A small sound classifier, trained from scratch.
Model: 1.22M parameters, log mel input, arch resnet, norm batchnorm, activation silu, depths [2, 4, 2], widths [48, 80, 144].
Rows from block 3 of a small sound classifier, named by matrix and row number. Rows with one number belong to one channel. Each number is 128 + 24 x the weight over its row's rms, rounded and kept within 0 to 255. All counts start at 0. Numbers have three digits each.
After each channel's rows are labels from the 100 clips, of 14976, where the channel reaches its highest value: "band" is the frequency band that holds the peak. Only what is clearly more common there than usual is listed. The data: acted Russian speech (Dusha).
# convs0: first 3x3 conv (model.blocks.3.convs.0.weight, 80x80x3x3, each kernel summed), inputs 0-79
# convs1: second 3x3 conv (model.blocks.3.convs.1.weight, 80x80x3x3, transposed, each kernel summed), outputs 0-79

convs0.22:069094117145133145098158090122095107137126156137126177133144100131128099122186097120147124168101110151125111117151148161110106126109132099145104071138149162117104128101104150105118106156160150143142091132116149110133140094142100140101126149
convs1.22:114095115124139159182118140149123102129164138150112119173061103117131155115130103139111140144139139139118148115110138147156113132130154094132075158134094112149137070093126138098136085145138132145106129165151162139129136073118129133088112130
band: 500 to 1000 Hz; 1000 to 2000 Hz

convs0.3:133119133146126147111137154129153101098114160138113121163132115133102071118125096105144106157142121066111123138162114157168099114121126120105099108098155112130104144081108153148158081139117101135122104095125087162136136095100118090140122085
convs1.3:149148128109114136174144137123146134104114149140132118084104111131137149104160101118110111121150116099134116092118058152133110131122160111133130174123099113134187143066120133136184138165128112110098141132110135108091127139142129147128186128
band: 1000 to 2000 Hz

convs0.47:112114084162135132115096097122198113120136120126117105092094131126124109144077111149132130151133108101115128134123133148160179145146114107122110093133127122095123123139120136128079128154172148141126114158146105093076098153124114135081087146
convs1.47:131105187149131158147153136127104146116159129109125152131076166104093116138163125132163129134141138147124118082154099162110147091115098097150103148138141187132158121164149133104132176166156123103129088142123111122144128145134113152133115103
band: 1000 to 2000 Hz

convs0.48:125141154120101103097135131111127135143127130057163125128116145095086103082127134102125139126113160149162102154109121130186125122144121147084109106116130154085106121098108139120162128115143174142150113109130115091141132098077148136084151134
convs1.48:159148138121111127122118109091098104098118112121122098100116126139158148097103105135118108138136145132143152142153158093134134100137167091117120104100111151123151089157138146139162088121137099129097161134171205161095132156094134132126130083
band: 250 to 500 Hz

convs0.38:126116112153072129077096187156091109126109107097155127129140127137109132129129112161104165123154112088139165085119100119127140132105127162122140133120131097144148119112142103111105154166149110108108169110104103109123160090132081149135107148
convs1.38:132147107134088128125129101128107133129121122104174147130098143164085140126103098104110133087145130094054136137120093128155088104131101118116137121137128136101104071111147111095095139088114142156088159101130153119140116118121140106171102125
band: 250 to 500 Hz

convs0.51:157154145113080128106168087125110134129146148127130110106110109121126119127145077080139095142118158116150117128155100129110100093127130140131102133152147090152105096133143150114161136091158072155125116120136159116148111092133118138123177071
convs1.51:137123144110077127133082110106105080096095136174130153119113116095103126104124117119116114125126132107116097145114181149165092159085129143101097118121126160110121135113109081097092099108093115135134142145194122123149139124135141111138133151
band: 500 to 1000 Hz

convs0.52:117173141129130106082097112120126159085152154107148095102137167141163128136122111071136137154133132112134160160108142086134128110119112104144136148120175158105127084125138149142160112116092107111156144142125155081099115134091113110099099109
convs1.52:112108089099124092136181122117133104161121180149135123134121131151157130103121134178130100102126110084159132166136171121152099114131142122140143137096136104121107085137147133102093133107126105088153149099159145130146106107123179137103083119
band: 1000 to 2000 Hz

convs0.36:130128150132140150119152145162132094135113162135122128144127121103092152108095125126184137103109121140088139117124090097096096153086146128127117110091083184129119125118106135159182089141127112104125095161109161082138138127096149127141115099
convs1.36:127168140102119131096115119148119114107096105142135085119100118077130120111101156108136139119167168141158112108115132176126123121111113103105086142094102138095089099147105100148130115174125111148169163143173140118142140137116169112142116086
band: 250 to 500 Hz

convs0.25:135133098149144129096083125071151103140132154118123093119108121088116112152110124142085120104124097097129140116089172100114143112141128122124096084127122123115123108122072111125164125178125153139144108114099166119124140134092159158109103081
convs1.25:101126128135157111136106139174109100152119173131138138105134120173158099148099140111126108159114138125156139134175124146136126128150127127157111153115154170125129116130157148133125141172160140069138077151119141100139135105182141157077141093
band: 1000 to 2000 Hz

convs0.53:117131098109144157097150139108101106089138124100125124114107151088136140114101094136179071115131110135148152093134149142099093136161088130153128067149115145150116124155116122094130102128129116108093104091106152121137093149118111112098087109
convs1.53:137144138145112151134138120177069125146115122136157117129098147167180146150179096151139109091124139133112116116104116078119143113092118194150144139136132134122142120085161129101109116127115115182138111130149141153113117165151115124168120139
band: 1000 to 2000 Hz

convs0.57:144161124112099126090071109156165128135131111103152141107165124118110135140146169170125151114127128144133128112107143136139086167088109110140154112124122123108103166169096186121105155114099111147116136058140111141113090128125107110127120129
convs1.57:092121125136095098120103114096117115085123126114169132123121112090179123130137150182092095078103132138128077128119137113141130166131136130123144161116128111151087156111071131105137113146128147144167167110109100123132112129129112151086117098
band: 250 to 500 Hz

convs0.63:093161113129110120091116091129104145125127125118136068112091148138126134076089140120098154117117115104147118144126120118145082140144147138099092156098198123130130115152135137123158108114133127080112098136099151110080133133099158127166133117
convs1.63:092137111162091088135117121109118152146124120124089116099143131093105090117092139150095125154111151127107119145130165124146116127187103164112107126131113080118127170111103118154147173106120142144132128136111148104120132133075196125131149110
band: 250 to 500 Hz

convs0.27:135099069141103143147186094131112124125128115120133109174112119073149119116102092093117120124174123156135126127119141118114076116117124121155142119145121141114130148113131135106130121131140127160098128135127145100113093195098071112126144081
convs1.27:125112104116110174143107104103137124089116069113105157114124159103127154140145129148106130078138133121119095128118104174145129115159093111111178143105117146140145155115119160107155127126145094145110116162137119120089153186104098139130100167
band: 1000 to 2000 Hz

convs0.66:126114073093165123118154155120134144085133129141143118097102136125122151132146099090098106150125145133139115148122118179161149119110147091108107130113161143128134115098122087109090125166134117056151128126129130087138145129177147139082125147
convs1.66:142129120123113141091163130151140112121127119080126103137140133141109138115170089089075140147105091131124097126112106109163093112136131153104143096107094119151115093141106078106106133137163135107113114133126103156114084088127094138079093142
band: 250 to 500 Hz

convs0.20:094099145107086149142114107125074106139138087103147130144142158127163137127109165117127131109144093151084146116118094136133127126160115113146103162085141138129175104118160116140167114086124150147158114123088149108121128108072101126150125156
convs1.20:106123121152161103101106156132154116083170111126145101120120119100097108113145106131100138166155083158070148078127098127118083094145169151155098129131120120121131107110138143111100128118107114146168123121137124136109095151127176161140115108
band: 250 to 500 Hz

convs0.15:152136167139134118105129101143156147137090133125120134121131139125118097103129077151144139102150112114138133116097175121093124146114101091130163144107071098100116149147143108124104128102149090115106115129129098082130099145142116054172106144
convs1.15:132123087111121055101098138128110108121094124105129109118127111110118115078124132097159124122074105115119106124102111162113101082108072146146124096103155106108109137115089116113124110107088115114106118151148119130129111152124105101093091116
band: 250 to 500 Hz; 500 to 1000 Hz

convs0.33:133126087188155103127125118159115142142114154092122078114063143124135140159131115106133104093154116098087126145150098117131084145146098113170082096093118143119100101125135112130131129152135125112121108103141144171107109157112153120150130139
convs1.33:155113098139146125120134167166085134110123177126154142144180139115145119120116107135149116117126150149087147134145171171184111106123124148135155149140136113148100139160156107146121160087127098127093073084125123137133153152143140149114158112
band: 500 to 1000 Hz; 1000 to 2000 Hz

convs0.29:169168085169128145160118140127138110122098062131125127113138155129117101119083154125115100138184130114142109109112144134115066145122109139108165101090126142173102088150154126127136124119123135128125127152118153104130127130102119145113113069
convs1.29:098118124126111083127156126141139137135119139157101108131173100101132151104135132143109130129109138150079079115132087114121112162127133160100141155117112130153122086145112166157101139158132125131102140148076106119108056077139165131137120108
band: 1000 to 2000 Hz

convs0.58:113133149154090134136090111138131135137123101101110130091159122104133123082120105144121150127169072153129108150098129066098112141101136138100109139087096150125103117161113094151136137111125178108147107108100109123079106119102152148133110103
convs1.58:113124096116100110155132129150116119147129149121151125127116144127155156118084127118108148088101048183132131137094119119134127148117121115087103146112142119143107135114102122135064117094141063095109141142108112105133156116137085151145103137
band: 500 to 1000 Hz

convs0.65:163114125141141084138123073156127125143130093096140114118109119130145114095130153132094135140168125110124110137131088126151157118126118150126135128195115140172132143131117111150128123117170174091081133107144082149148089176124111123083137129
convs1.65:150100130109104118120098104092073086152083098133129096107103114119098109096121121098127165162100142104095145148113116126125151162108141145136102135154103100145129153111131140122101097120121094084143138071154094126116111135110114144114117174
band: 500 to 1000 Hz

convs0.68:151116128118070129137130117125169084109112095119147105145123099119145069119173097117137149116160117100115168129125158141123141102131091108102144126121110131086096179102133144096126116120130137112084139139145125120123125167131193136115130163
convs1.68:171114093139174108136079105093143100127149133134076125115099155089163109114140144135104126143096151098162137136127126121102146128132122165103146117122122131137122109087120106148184118145115140098083122089174121141139151169153105113115117109
band: 1000 to 2000 Hz

convs0.46:141095096099095172136135118144143121163138148124136131145161105112177191160119124105072082125114105154122163089114127111142150096113106137129107125147102133099152116116118098127109127124095118105114131134138156094143130142145078140104095093
convs1.46:091140116106161154133130151148134127128137171153071131135133171154186130126102133128113114107144145120139091120148130129150091139097135131158122115086111151083156141159187151104086135162109099150174099135152138124134142128145123141145116153
band: 500 to 1000 Hz

convs0.16:139119119103117123118126136095126149138137094093146129081136094124128114148096122073080144128104101111082157098127153151065114167146109125123125110118119108145119168099094097093157142131136120144168074121111141145160133146121155133130153112
convs1.16:128095127135158100079077099125120148113138151157131118129124126114088122107140126124119189107106122179144101088152144130089166168100125133128100117132123129114156164129147096112124139125159119148124103153137150147108148130170182091139132157
band: 2000 to 4000 Hz

convs0.75:125118069092117141136098144092118149157116124082116122123087159086104140096111144143132128105116099104149139140116145116092092091091148131094101126097158129114158135139094156124132105130120104091147114159126154098102151153095090096115134114
convs1.75:136167123129146107151108137157135159148167092149153137184135162122160193143122119140123096137154156127151111134153147149114170124137151132156150142121113145146160140124130114120146144195125133111094154167135170140096111128132140133101140083
band: 4000 to 8000 Hz

convs0.62:113121154099138106131120136186157165118107118123178177139143084113129115096118097131151133101082134154108116114128135139133091103125147087126168123130146124134088132150102103143138101121098110131144101153165074115108121122135143148163101169
convs1.62:094123153086127125123114161148111108107115131095159084123156099146123106111088096108107124135080136097148119121072161099102091135133086116176128133151113164155117108084090110134159124112134137122117099114103115100101140095134111134118109130
band: 500 to 1000 Hz; 1000 to 2000 Hz

convs0.64:134102105148152115151089156118122134148114101125106136098117121152089132100146141122101125129119128125129138147075136129094106128148160102101133159088117109123111122168158106170136116117103158152118138139175152126068127085131127158203121121
convs1.64:157125102128131097085187118122131156135127153149146101093161115102110101117125136100112138109115101163113120115148122104085097107099060137152143095151121116137110075100159129137113155098170117126106102120140105155121096116113137120100109110
band: 1000 to 2000 Hz

convs0.44:104117138124096127141165109100149110154108150115133121080126135125136128119164110102086112125159120150118099153129148090105102111121127085122100145149148084102147103184153101095147135124119164126177118110117107086072129106108148124110097125
convs1.44:101081144141142100135103108158089125121098167138114141124163127092130135125086097110074098113145099146141117153117151123116106145152137107098091105125115156103132127119133129127138108107165090133100130124175158144097098061133150121128100115
band: 1000 to 2000 Hz; 500 to 1000 Hz

convs0.55:140124145115092113111144114160123109131169106102132113116151138108164142114151154127128129133139170139089152146172106145075122089124115098149103094148108105097104096097122137136106088124117162121190149122128159141127095125156123139113109070
convs1.55:094122109152136104109150149157092106119175129114135108127113092138175131116151109113123116091103118139162105137117109138135112095127134134110104093112114094139136140076116132097089099086118140070113130104158085147129148115126138129115061111
band: 500 to 1000 Hz

convs0.56:106134123164105129152140086073140102124142137101149104145133108096110127107134092113143089118115128136156094085137165130116154101108149115096116164148147184139130132121132162123152118131117100104115098149082127117164120152091118112150144185
convs1.56:126125117123128115113107152066113082165129130163158129108124089103125112138133155134085122097157103097176086108090114138119124120167113109097134126092080088101124136160142086123135134099162124134115108119110119139113130100146099118088134122
band: 1000 to 2000 Hz

convs0.40:103136112116086100093041193144143144109143122123122122138130114146101134137154119112150112132166078098135130110115138117121127121144087157083120098138103135124136107137082128116132175097117132125120127112083153117131104127116098097140140111
convs1.40:142099142121113115106146135132146146133086110144146136127144141149117139169127162115113141177108117120114110095121147127130108121098076144129131120129077123116156151099131099181083110155153165099129113135073097101140133145138098113080149081
band: 2000 to 4000 Hz

convs0.49:123131077076095129127144141124135124101133101114167130123122087167064101111136137136117162145111148125133129134107110128122089130117125139139126152106152130138106060103140123100082116168139106125110152135105134162085167136148149133113084114
convs1.49:105107165138138146138137132113128132185131149099114103133155158122146163084100161113117115120139180107090102140114170122118101137126121142119149160072165151113143123100130093108108147129091113138121154133154145123112097097087134161088114106
band: 500 to 1000 Hz

convs0.21:147123089098100153103179099153120181115140114136118084108166135156144105078114170159087117110157119120144105161129125098157123130128150129135139096103140106125143100115092124136124106159109141105094148135113110121171125119161110163096127110
convs1.21:135117081105102136113133105172144149103141185122157137130120150146143162104080107122115125149131118093094147105195118115105148108160138123143121118146122101109105113112151108138111147135075092115101171161105160122109105122114107110135100145
band: 500 to 1000 Hz

convs0.18:135163070124093137098111101163131129153116116113147091138153154167134162108147128142090149143144076101140101152109120113133115158093115114147098082128094113107140089109136131068122094158111154127127122133150116117128125131121115148120082101
convs1.18:134098131155124125092146156161104111145148126117159086155093088062139113136109131088097140120130115083091109169149090147137080122141121088157110116125134118102112110152148127131120141112137178124114128126147140124163098086132092121116127140
band: 500 to 1000 Hz

convs0.14:117107141161113092141144097129134077096097112095085131137123158100156105087117146112168147104120139090149134147134109114108112160148122098149112161153138091104104145144097150111141121139125108092109134167130132138093161120087094116121123078
convs1.14:125098135156130128159128085140121149146118113138131128149083116134149128138150115142181113139134107138117158165098098146099202107092129109136099130115173153135110128121114140138165123085149111161172149104174127139132094137102139116121111174
band: 2000 to 4000 Hz; 1000 to 2000 Hz

convs0.13:113131128099140134144157106125090147138122158114115092111122131152112151098137137127111105137129128116107150136109147173143077123095141114131110113130147156154103152189148141133130090152094096144157143118153105112126122089127175134076117202
convs1.13:122084086131117118110129147126095116120110127128120120145130097118111150086113123113123113080130107129102108142117132111128133102101089083127092174105071122154094116116105089137081106151115109076122107080096164116149134094123122120118112149
band: 250 to 500 Hz

convs0.41:087160108131119126122066132135080124116105168131121131095125139122142097108113102111114115151141116117103133080075162090110089149115107128125142143125143112118151137105122126143150120142157103122175078121126138113122147154138109111199108105
convs1.41:123118116089128098168154107125114119149100162125128143080121103131107081113111081119147155133121112103096123086087089104102116103100128105093129124123111110097139137121139089130130125133105108121120152087102075121122146080173125133127100158
band: 2000 to 4000 Hz

convs0.10:105142129156149137178114110131120109138110132139151075113141125121115128106113068138168127137136097108118113118121106122113159111140137170141180134155119110137107167105110145065096122127108108165169121102145135117126128155124133158121149060
convs1.10:096101106104102152137101128134101160105124146128122117130148086096119118095115077096104135162090115131123126080133084117113157165115125102114143125084108138120120131088094119152129097131087104154140110100068099133141132121143118081122122141
band: 500 to 1000 Hz

convs0.43:131124075136102148120139129113114101137116104097115101141104122130107117104103106130143146135121086118153171114101126106129148106158164122124103166072116167092137112140167143142143138124104124142120123142084114095104174128066099094151095118
convs1.43:119173150145133078105137129135118121120149089151131158137078076091155126139124172111124133175144104143104173143130089128075123110140159114119117147149153105113122139108074125139122101131122163122108124095135107131093100163136120147152134123
band: 250 to 500 Hz

convs0.71:076146086125123112116151146107140121115096078093142137104085091144108134136139112102128121089125151127156134136108187202090157106154107132141132129113157104154123114105155120099146119083150108164110119124134139134117134101127155126147115121
convs1.71:130115126125128107103130142077135130143091109143138110104139122166083072137131080159116095135121092153119106125132150131119134131091116137091100102081100112157181128152104127104132142165116148143127094091130125174087146130165117151122121133
band: 4000 to 8000 Hz

convs0.79:114184122056113116160077121092132157160120103129103147175102110154119131142105151107114119118117155108122081126143092140150132136135166127123101119106149105124122159150083114137123122141124103090137085106091143107106127136146139134092123132
convs1.79:086127118106102114102148138098134157130138109110077102169138122157149132111123101117103098091176131125153113139141144119109156111103152069169129168130097108130106130108134172124126119101084116102131118119103127154123117123119189111138120087
band: 500 to 1000 Hz

convs0.23:111106096125107144126127119062130159139160101146159149108131123096166109174130157110092154107126113121141086160137092129101115132149167096111126103094097134149168098134119104118111158120082121167132128110122100112123107128106160139104151101
convs1.23:123135070109111159115117125120136108114117156118147111150111158134162111133148169095093134119135107116106095130187140094102135174152137127173176119113118065106135147114176124146109141113150084156158120125119162129132104123112124106131140110
band: 500 to 1000 Hz

convs0.60:124179148141109125125104125141140106143105122122146127094120114120152100171131096143074155105133126129102106126142101133107110134121081107099151114136127151140075161116161113153115150073176140093104171133132137154129178113118120104149099154
convs1.60:104152141144111099079088090158152131112142114099131106138097103077117094130128099161120122117123130133112141145129114103120152126107115117099127089116141156122105101091149122117104168114106112144126105179092124109066134143154155106133098082
band: 1000 to 2000 Hz

convs0.6:125166122148115163089102146127090138152126115111120124158162104150135148159115134103109112110078093139137129110117121115113079131088114147129114110139119155078106137112138138192071138120139146092105118111143098156106123108132128126118128190
convs1.6:101132130142174122086147156134083109143096122152116131132124153179108109119152109140135095111102125102149122119103117143110108148133143089152127158141091091120116120137147120070116106125167095133128073119154122104129137139134063102126097095
band: 1000 to 2000 Hz

convs0.74:142096118163120083139166084138168116103122111125095125119094156133144143115104116096113122106151097063105135106166154153091087146165092152104107128097131123087140146095135120125162117126120110088109139148121117147130130121111120120093131094
convs1.74:106082149130122099129130155146114119129138174107160192099117093153107140130150186082110167160138156119104133126113110131096129124133116109149149125090168137120167128104102137141117128109122131151121109131117071138152151118131132158158173138
band: 500 to 1000 Hz

convs0.39:111109106106115139146122130121141104143111136088110142098137140100120123091116136085144121076139141084127136094074093128156074152140142120144160122062096148107144120115103117114145131112145181109125139102120159117149141155162122119171130110
convs1.39:113106125115156109082108147119103149073135116078123150127157080151177116110104132089128101183125114167091153126150142113118094119145107113130131125131099141095143084148089128164120132141107129167112105095106120124113143122145134134114161134
band: 2000 to 4000 Hz

convs0.61:119144078107116117123088130107175155125115091121153134101148129114181139151094159134103152124130138119165116136146103117103158116117128136144117128100083116153131100113140108122098119161145137150154097123077129132148119108162065105083154117
convs1.61:132097111110126151103109123175129161102145174115120131105128170172121131073162129094087154125111089092134133072164109145137132154138145112129159127107127126131110096134143121182130133158122142167119128133111125149123144114134125105143068109
band: 250 to 500 Hz

convs0.4:119154134124123137131153133110174094094115141100119134071152112131145081118117126182114164104127103131158132098108130133127137135126096141129099094114100114132148130157047132110138172145141096119126109103141090103154150127173129119120153150
convs1.4:073119122123146106097096111091095098105110113093119108132143115127113118124115151144115100098116113142103156118095142154173208178140158107117146117134152153124092131151121126080130142084129145103136134116146129134149096121109151126101152121
band: 250 to 500 Hz

convs0.19:183150138083102114132090116174131141127140112141144126122119163123126137145137104103110078155144090139089127143123122133085086098129098136130112138116094095126122160140132127121149093121079122098155086113129122127118115178117129146123125064
convs1.19:092123112079157160100118148088110103115121144165070078134136095160151144114097113133095107119120124106129131133128131085159101108125156082134129112123101165126109148117150113145095132133086088107100101155119144136118108142135139161132128090
band: 1000 to 2000 Hz

convs0.59:088197113144124159098144127136119123112171101143119168130128134160122147140142126096125135142135097148146114107138149120131055134104112118128140160134153131155125180131089148124122107120111094126103118124113128075090138185108154116098119127
convs1.59:040093107140132119135157160130136131153131109128128121097155122107091165170151102126115128144170163126085111086099101150131153113135148129096090173127103097147159122152083136142140128119117126148099109120119109125114130104131156127114147129
band: 0 to 250 Hz; 1000 to 2000 Hz

convs0.28:104166157108147094097118144060091139139093115098105108126119126170116124115105138139088131137118125141137144147104090130141078129113140150125083113096150113141143127157159112134096144147087126144125098117124127084093141122134147149152121186
convs1.28:107149132152119143108130159086154088116153082119153117131133098134106106133120084115099123153145113130119191094153111136164140159150178106133124112121089118148123151115119120146087130081117132100128114111138129127136084159091161151101094111
band: 500 to 1000 Hz; 250 to 500 Hz

convs0.24:110128117171134102191137145101114083118130163092115148106093120143156172134137087165120112119083102065106148094103138128133099117113102092095134125115115111112152116121117120118152114080113093115125118128115163115153162127152132118128132130
convs1.24:140130109117116176155100113123100155156113084140105149103122164151111117111085128134122121064129086101150094098138096129137118117125131130135125157132130114111160143134141137147118076121127099143161126119138140116118088070163134116173168162
band: 250 to 500 Hz

convs0.35:120090073131154112146083130152123140106108141123140133133144174149111167123087127103103110124093165094107168123132111111120174131147111094082145121122138141099150095131101127085147123127110081111116124110111129117170108110152100093097126138
convs1.35:125074147108114171122088110160077104107118110098119124137077139116100109128131160103150120138149112113122148126142130100091113122152143128150122082135117152098176160100124095072121144101139150096140117131142107145114149142120106166104143161
band: 2000 to 4000 Hz

convs0.42:131094094127105118108141103097112130141115137137114154130168097115187143107135102107127145104180100171098089136110150156118084112139083137110146142148110133111094147107109159111133115147146132144109141136112131135153157144079191123115138155
convs1.42:171123141097147136161109122113119117140147103108134115118159136112143094138130117148103170088089157129103083130142137153132168100148089149123081135137159172190138146121144086101120103101136126166140137118163142121097115152139118116110139091
band: 500 to 1000 Hz

convs0.72:090126109118117121116172096102147098114080124113105147103108118120147129070121126128144085130173144116155157118090179088120103082136110093119097118117144115132147155140104144116156152118148136112100086120136114173141124136148115125162104150
convs1.72:107113109158088148118112133102156144142134122125102104085146134100096083081081097099112163156115106113109112126100124133134095102106100161121173168102140134129162143164156121106162126166134125132116122095123125111075143138139115122120108157
band: 250 to 500 Hz

convs0.8:130113132113125124090136163113179115123118139109094152104068101180161113101100132147099097107148124110081115150129131130152076107133141110139148115089143082156146113140132130122104083122108132165109092122161150131114140160125153134122110107
convs1.8:162099125083152160145080138129140132159137106094110112122157134101137138121103138093145092123109106116072125119133152099185114158135127077143145095164096118124147105125134148151143133137136083140169071133134128126151123137128152151128141098
band: 1000 to 2000 Hz