python train.py --norm="batchnorm" --activation="silu" --stem="deep" --avg_pool_shortcut=false --beta2=0.999 --precondition_frequency=20 --max_precond_dim=1024 --one_sided=false --epochs=78.2
Rows from block 5, named by matrix and row number. Rows with one number belong to one channel. Each number is 128 + 24 x the weight over its row's rms, rounded and kept within 0 to 255. All counts start at 0. After the name is the row's rms in percent of the matrix's.
# convs0: first 3x3 conv (model.blocks.5.convs.0.weight, 80x80x3x3), inputs 0-9, a 3x3 kernel for each
# convs1: second 3x3 conv (model.blocks.5.convs.1.weight, 80x80x3x3, transposed), outputs 0-9, a 3x3 kernel for each
convs0.0 100 [108 151 114 112 147  69 127 128 131 150 143 140 138 110 105 158 113 127 107 129 148 133 138 158 135  97 176 142 122 111 133 169 148 135 117 116 126 143 123 142 116 119 136  97 122 179  99  54 141 136 121 105 148  89 102 156 154  95 105 160 127 109 173 107 130 130 150 138 109 139 127 106 102 105 143 154 104 113 165 114  78 118 124 129  99 116 123 114 117 110]
convs0.1 095 [178  92 119 105 115  80 186 152 118 113 121 121 130 146 141 116 132 134 147 133 130 176 153 122 134  87 161 118 112 112  88 155 100 156 149 136 132 174 157 152 126 108 129  91 103 109 108 126 127 160 129  91 128 157 187 172 146 159 141  78 151 132 109 127 111 178 120 150 125 103 100 100 153 133 140 123 152 150 108 161 109 109 133 146 127 109 122  90 122 128]
convs0.2 099 [143 125 149 102 167 100 106 104 147 123  79 149 124 108  99 162 110 125 146 136 118 122 131 109  79  93 120 146  89  97 157 164 163 112 169 151  86  91 121 152 170 146 140 151 152 146  98 132 123 133 117 165 135 140 111 119 138  82 107 124 127 177 121 120  97  75 156 126 104 160 149 170 141 124 141 133 121 115 147 168 138 124 117 132 111 145 157 198 140 122]
convs0.3 100 [144 123 133 120 120 142 112  89 120 121 113 125 145 149  87 133 109 136 108 123 113 157 100 175  90 143 182 128  99 105  88 110 109 150 123 184 109 167 195 102 117 107 109 150 130 119 113 121 103 109 106 106 120 107 123 131 138 116 122 113 134 102 138 148  91 113  82 120 108 108 176 119 134 146 138 109 109 130 124 130 133 100 166 105 146 128  67 122  97  97]
convs0.4 104 [123 146 131 119  99 152 121 127  98 132 135 165 125 133  96 111 118 130 107 153 158 122  99 113 152 121 150 125 133 112 126 112 132 134 102 137 163  78 117 161 129 125 116 113 145  77 123 144 129 131  84 101 113 117 122 139 128 114 127 118 119  85 150 111 112 146 174 104  85 162 130 149 118 109 129  93 141 174 166  82 104 132 103 157 174 143  82 128 187 142]
convs0.5 101 [152 135 114 119 154 105 162 136 120 131 123 103 116 128 114  81 118 163 120 209 145  84 133 118 147 149  93 134 121 114 146 125 141 170 134 108 110  91 110 133 112 179 149 101 134 129 126 116 134 112 130 119 109 114  96 151 145 118 146 169 122 174 119 107 145 112 114 117 146 116  83  94 119 122 141 192 127 125 111 118 139 105 128 104 148 136 122 112 114 147]
convs0.6 094 [135 148 163 169 103 120 108 136 137 133 100 135  77 125  73 106  85 126  91 160 120 158 145  76 117 135 150 109 122 157 140 163 118 149 120 104  79 181  96 106 110 101 127  97 106 103 113  99 107 126 113 132 104 123 123 114 145 110 110 178 126 124 111 112 141 139 146 155 136 118 136 118 110  99 133 117 139  91 176 145 122 136 147 110  84 107 159 115  92 111]
convs0.79 100 [145 141 133 149 124  83  96 139 138 162 112  99 100 120 151  89 120 128 107 105 109 104 162 114 143 106 110 127  98 143 114  92 120 127 106 153 150 139 140 113 103 128 155 150 112 119 104 131  96 130  68 182 140 129 189 154 109 142 165 116 117 116 130 120 150 139  95  87 122 112 124 156 123 133 137 105 114 103 125 150 112 111 117 139 114 142 109 165 146 145]
convs1.0 102 [134 135 107 142 134 131 151  89 141 137 143 115 149 136 103  58 159 114 104 120 113 152 152 107 141 117 171 128 135 117 148 146 130 107 161  88 115 144 166 124 188 136 112 101 148 160 155 152 123  88 168 126 170 131 172 136  94 116  86 151 107 158 137 109 103 125 171 158 132 116 125 139 165 120 111  76  99  96 149 112  95 145 148 100 138 146 130 135 116  88]
convs1.1 093 [131 138 116 130  71 120  88 106 143 148  85 126 152 134  93 135  89 140  93 106  53 120  70 122 130 144  99 148 138 150 117 136 138 123 155 123 148 148  79  88 157 128 123 142 154 188 122 117 136 135 129 112 124 140 149  76  96  89 147 115 112 157 118 132 101 121  95 146 138 148 110  94 103 119  92 136 103  95 136 111 132 101  95 156 149 134 157 151 103 137]
convs1.2 100 [132  81 113 129 130 128 132 139 130 120 144 134 123 135 119  97 139 142 104  79 102 142 154 118 108 121 117 147 140 114 137 133 130 115 108 104 137  93  87 108 141 107  98 130 123 137  99 132 108 167 137 149 132  93 106 103 125 129  70 103 111 135 137 126 136 103  71 146 189 103 131 152 147 176 159 159  94  76 119 155 135 110 123  80 118 160 171 137 118 130]
convs1.3 098 [121  88 100 100 129 161 150 128 151 110 114  91 123 126 165 164  98 152 134 184  98 115  96 149  95 180 106 204 144 140  80 116 137 114 128 126 140 141 156 139  81 125 150 116  95 123 152 138 162 115 126  85 141  91 135 124 141 107  93 104 141 151  88 156 111 147 174  94 101 159 156 147 115 132 101 140 115 112 132 111 147 181 142 134 105 114 141 132 145 169]
convs1.4 103 [132 113 161 125 139 100  90 173 132 142 110 119 159 164 111 101 173 101 130 131 101 129  95 170 112 143 145 132 119 105 116 119 130 137 111 130 182 129 153 112 104  90 152 141 147 149 128 125 174 115 114 104 123  67 149  98 113  82 155 115 106 111 129 127  91 113 105 117 131 155 135  98 116 101 147 150 120 125 118 127 141 160 127 146 120 134 120 133 114 109]
convs1.5 100 [111 124 135 124 138 139 149 158 156 109 117  72 104 128  91 144 138 142 107 120 137 184 131  91 114 155 145 122 109  95 141 121 126 170 114 110 106 140 119 128 105 180 108 110 131 146 125 105 149 135 164 135 136  90 124 139  98 122 102 137 138 104 170 146 112 125  82 168 127 138 149 174 139 140  86 127 139  85 169 124  84  81 139 163 119 131 130 114 118 102]
convs1.6 094 [191  98 122 141 134 107  94 151 103  74  98 135 101  95 121 108  80 184 141 106 139 110 190 111 130 124 118 153 184 129 133 119 165 110 124 145  50 108 145 115 134 110 101 130 145 117 140 140 135 180 143 153 124 105  80 141 123 167 107 129 154 106 120 116 133 110 137 140 144 108 116 145 113 131 139 142 129 117 158 118 140 117 130 124 118 105  84 140 115 154]
convs1.79 100 [ 97 137 117 125 112 114 154 134 171 122 117 158 141 136 111 112 138 121 138  72 105  92 182 127 211 101 113 111 119 139  92 152 146 114 108 154 116 111 119  94 127 112 188 174 168 131 147 170 119 131 114 116  91  94 115 117 142 130 124 114 132 152 177 114 156 165 146  93 182 136 116 106 154 153 144 132 144 111 133 129 171 120 193 145 134 102 109 133 113 138]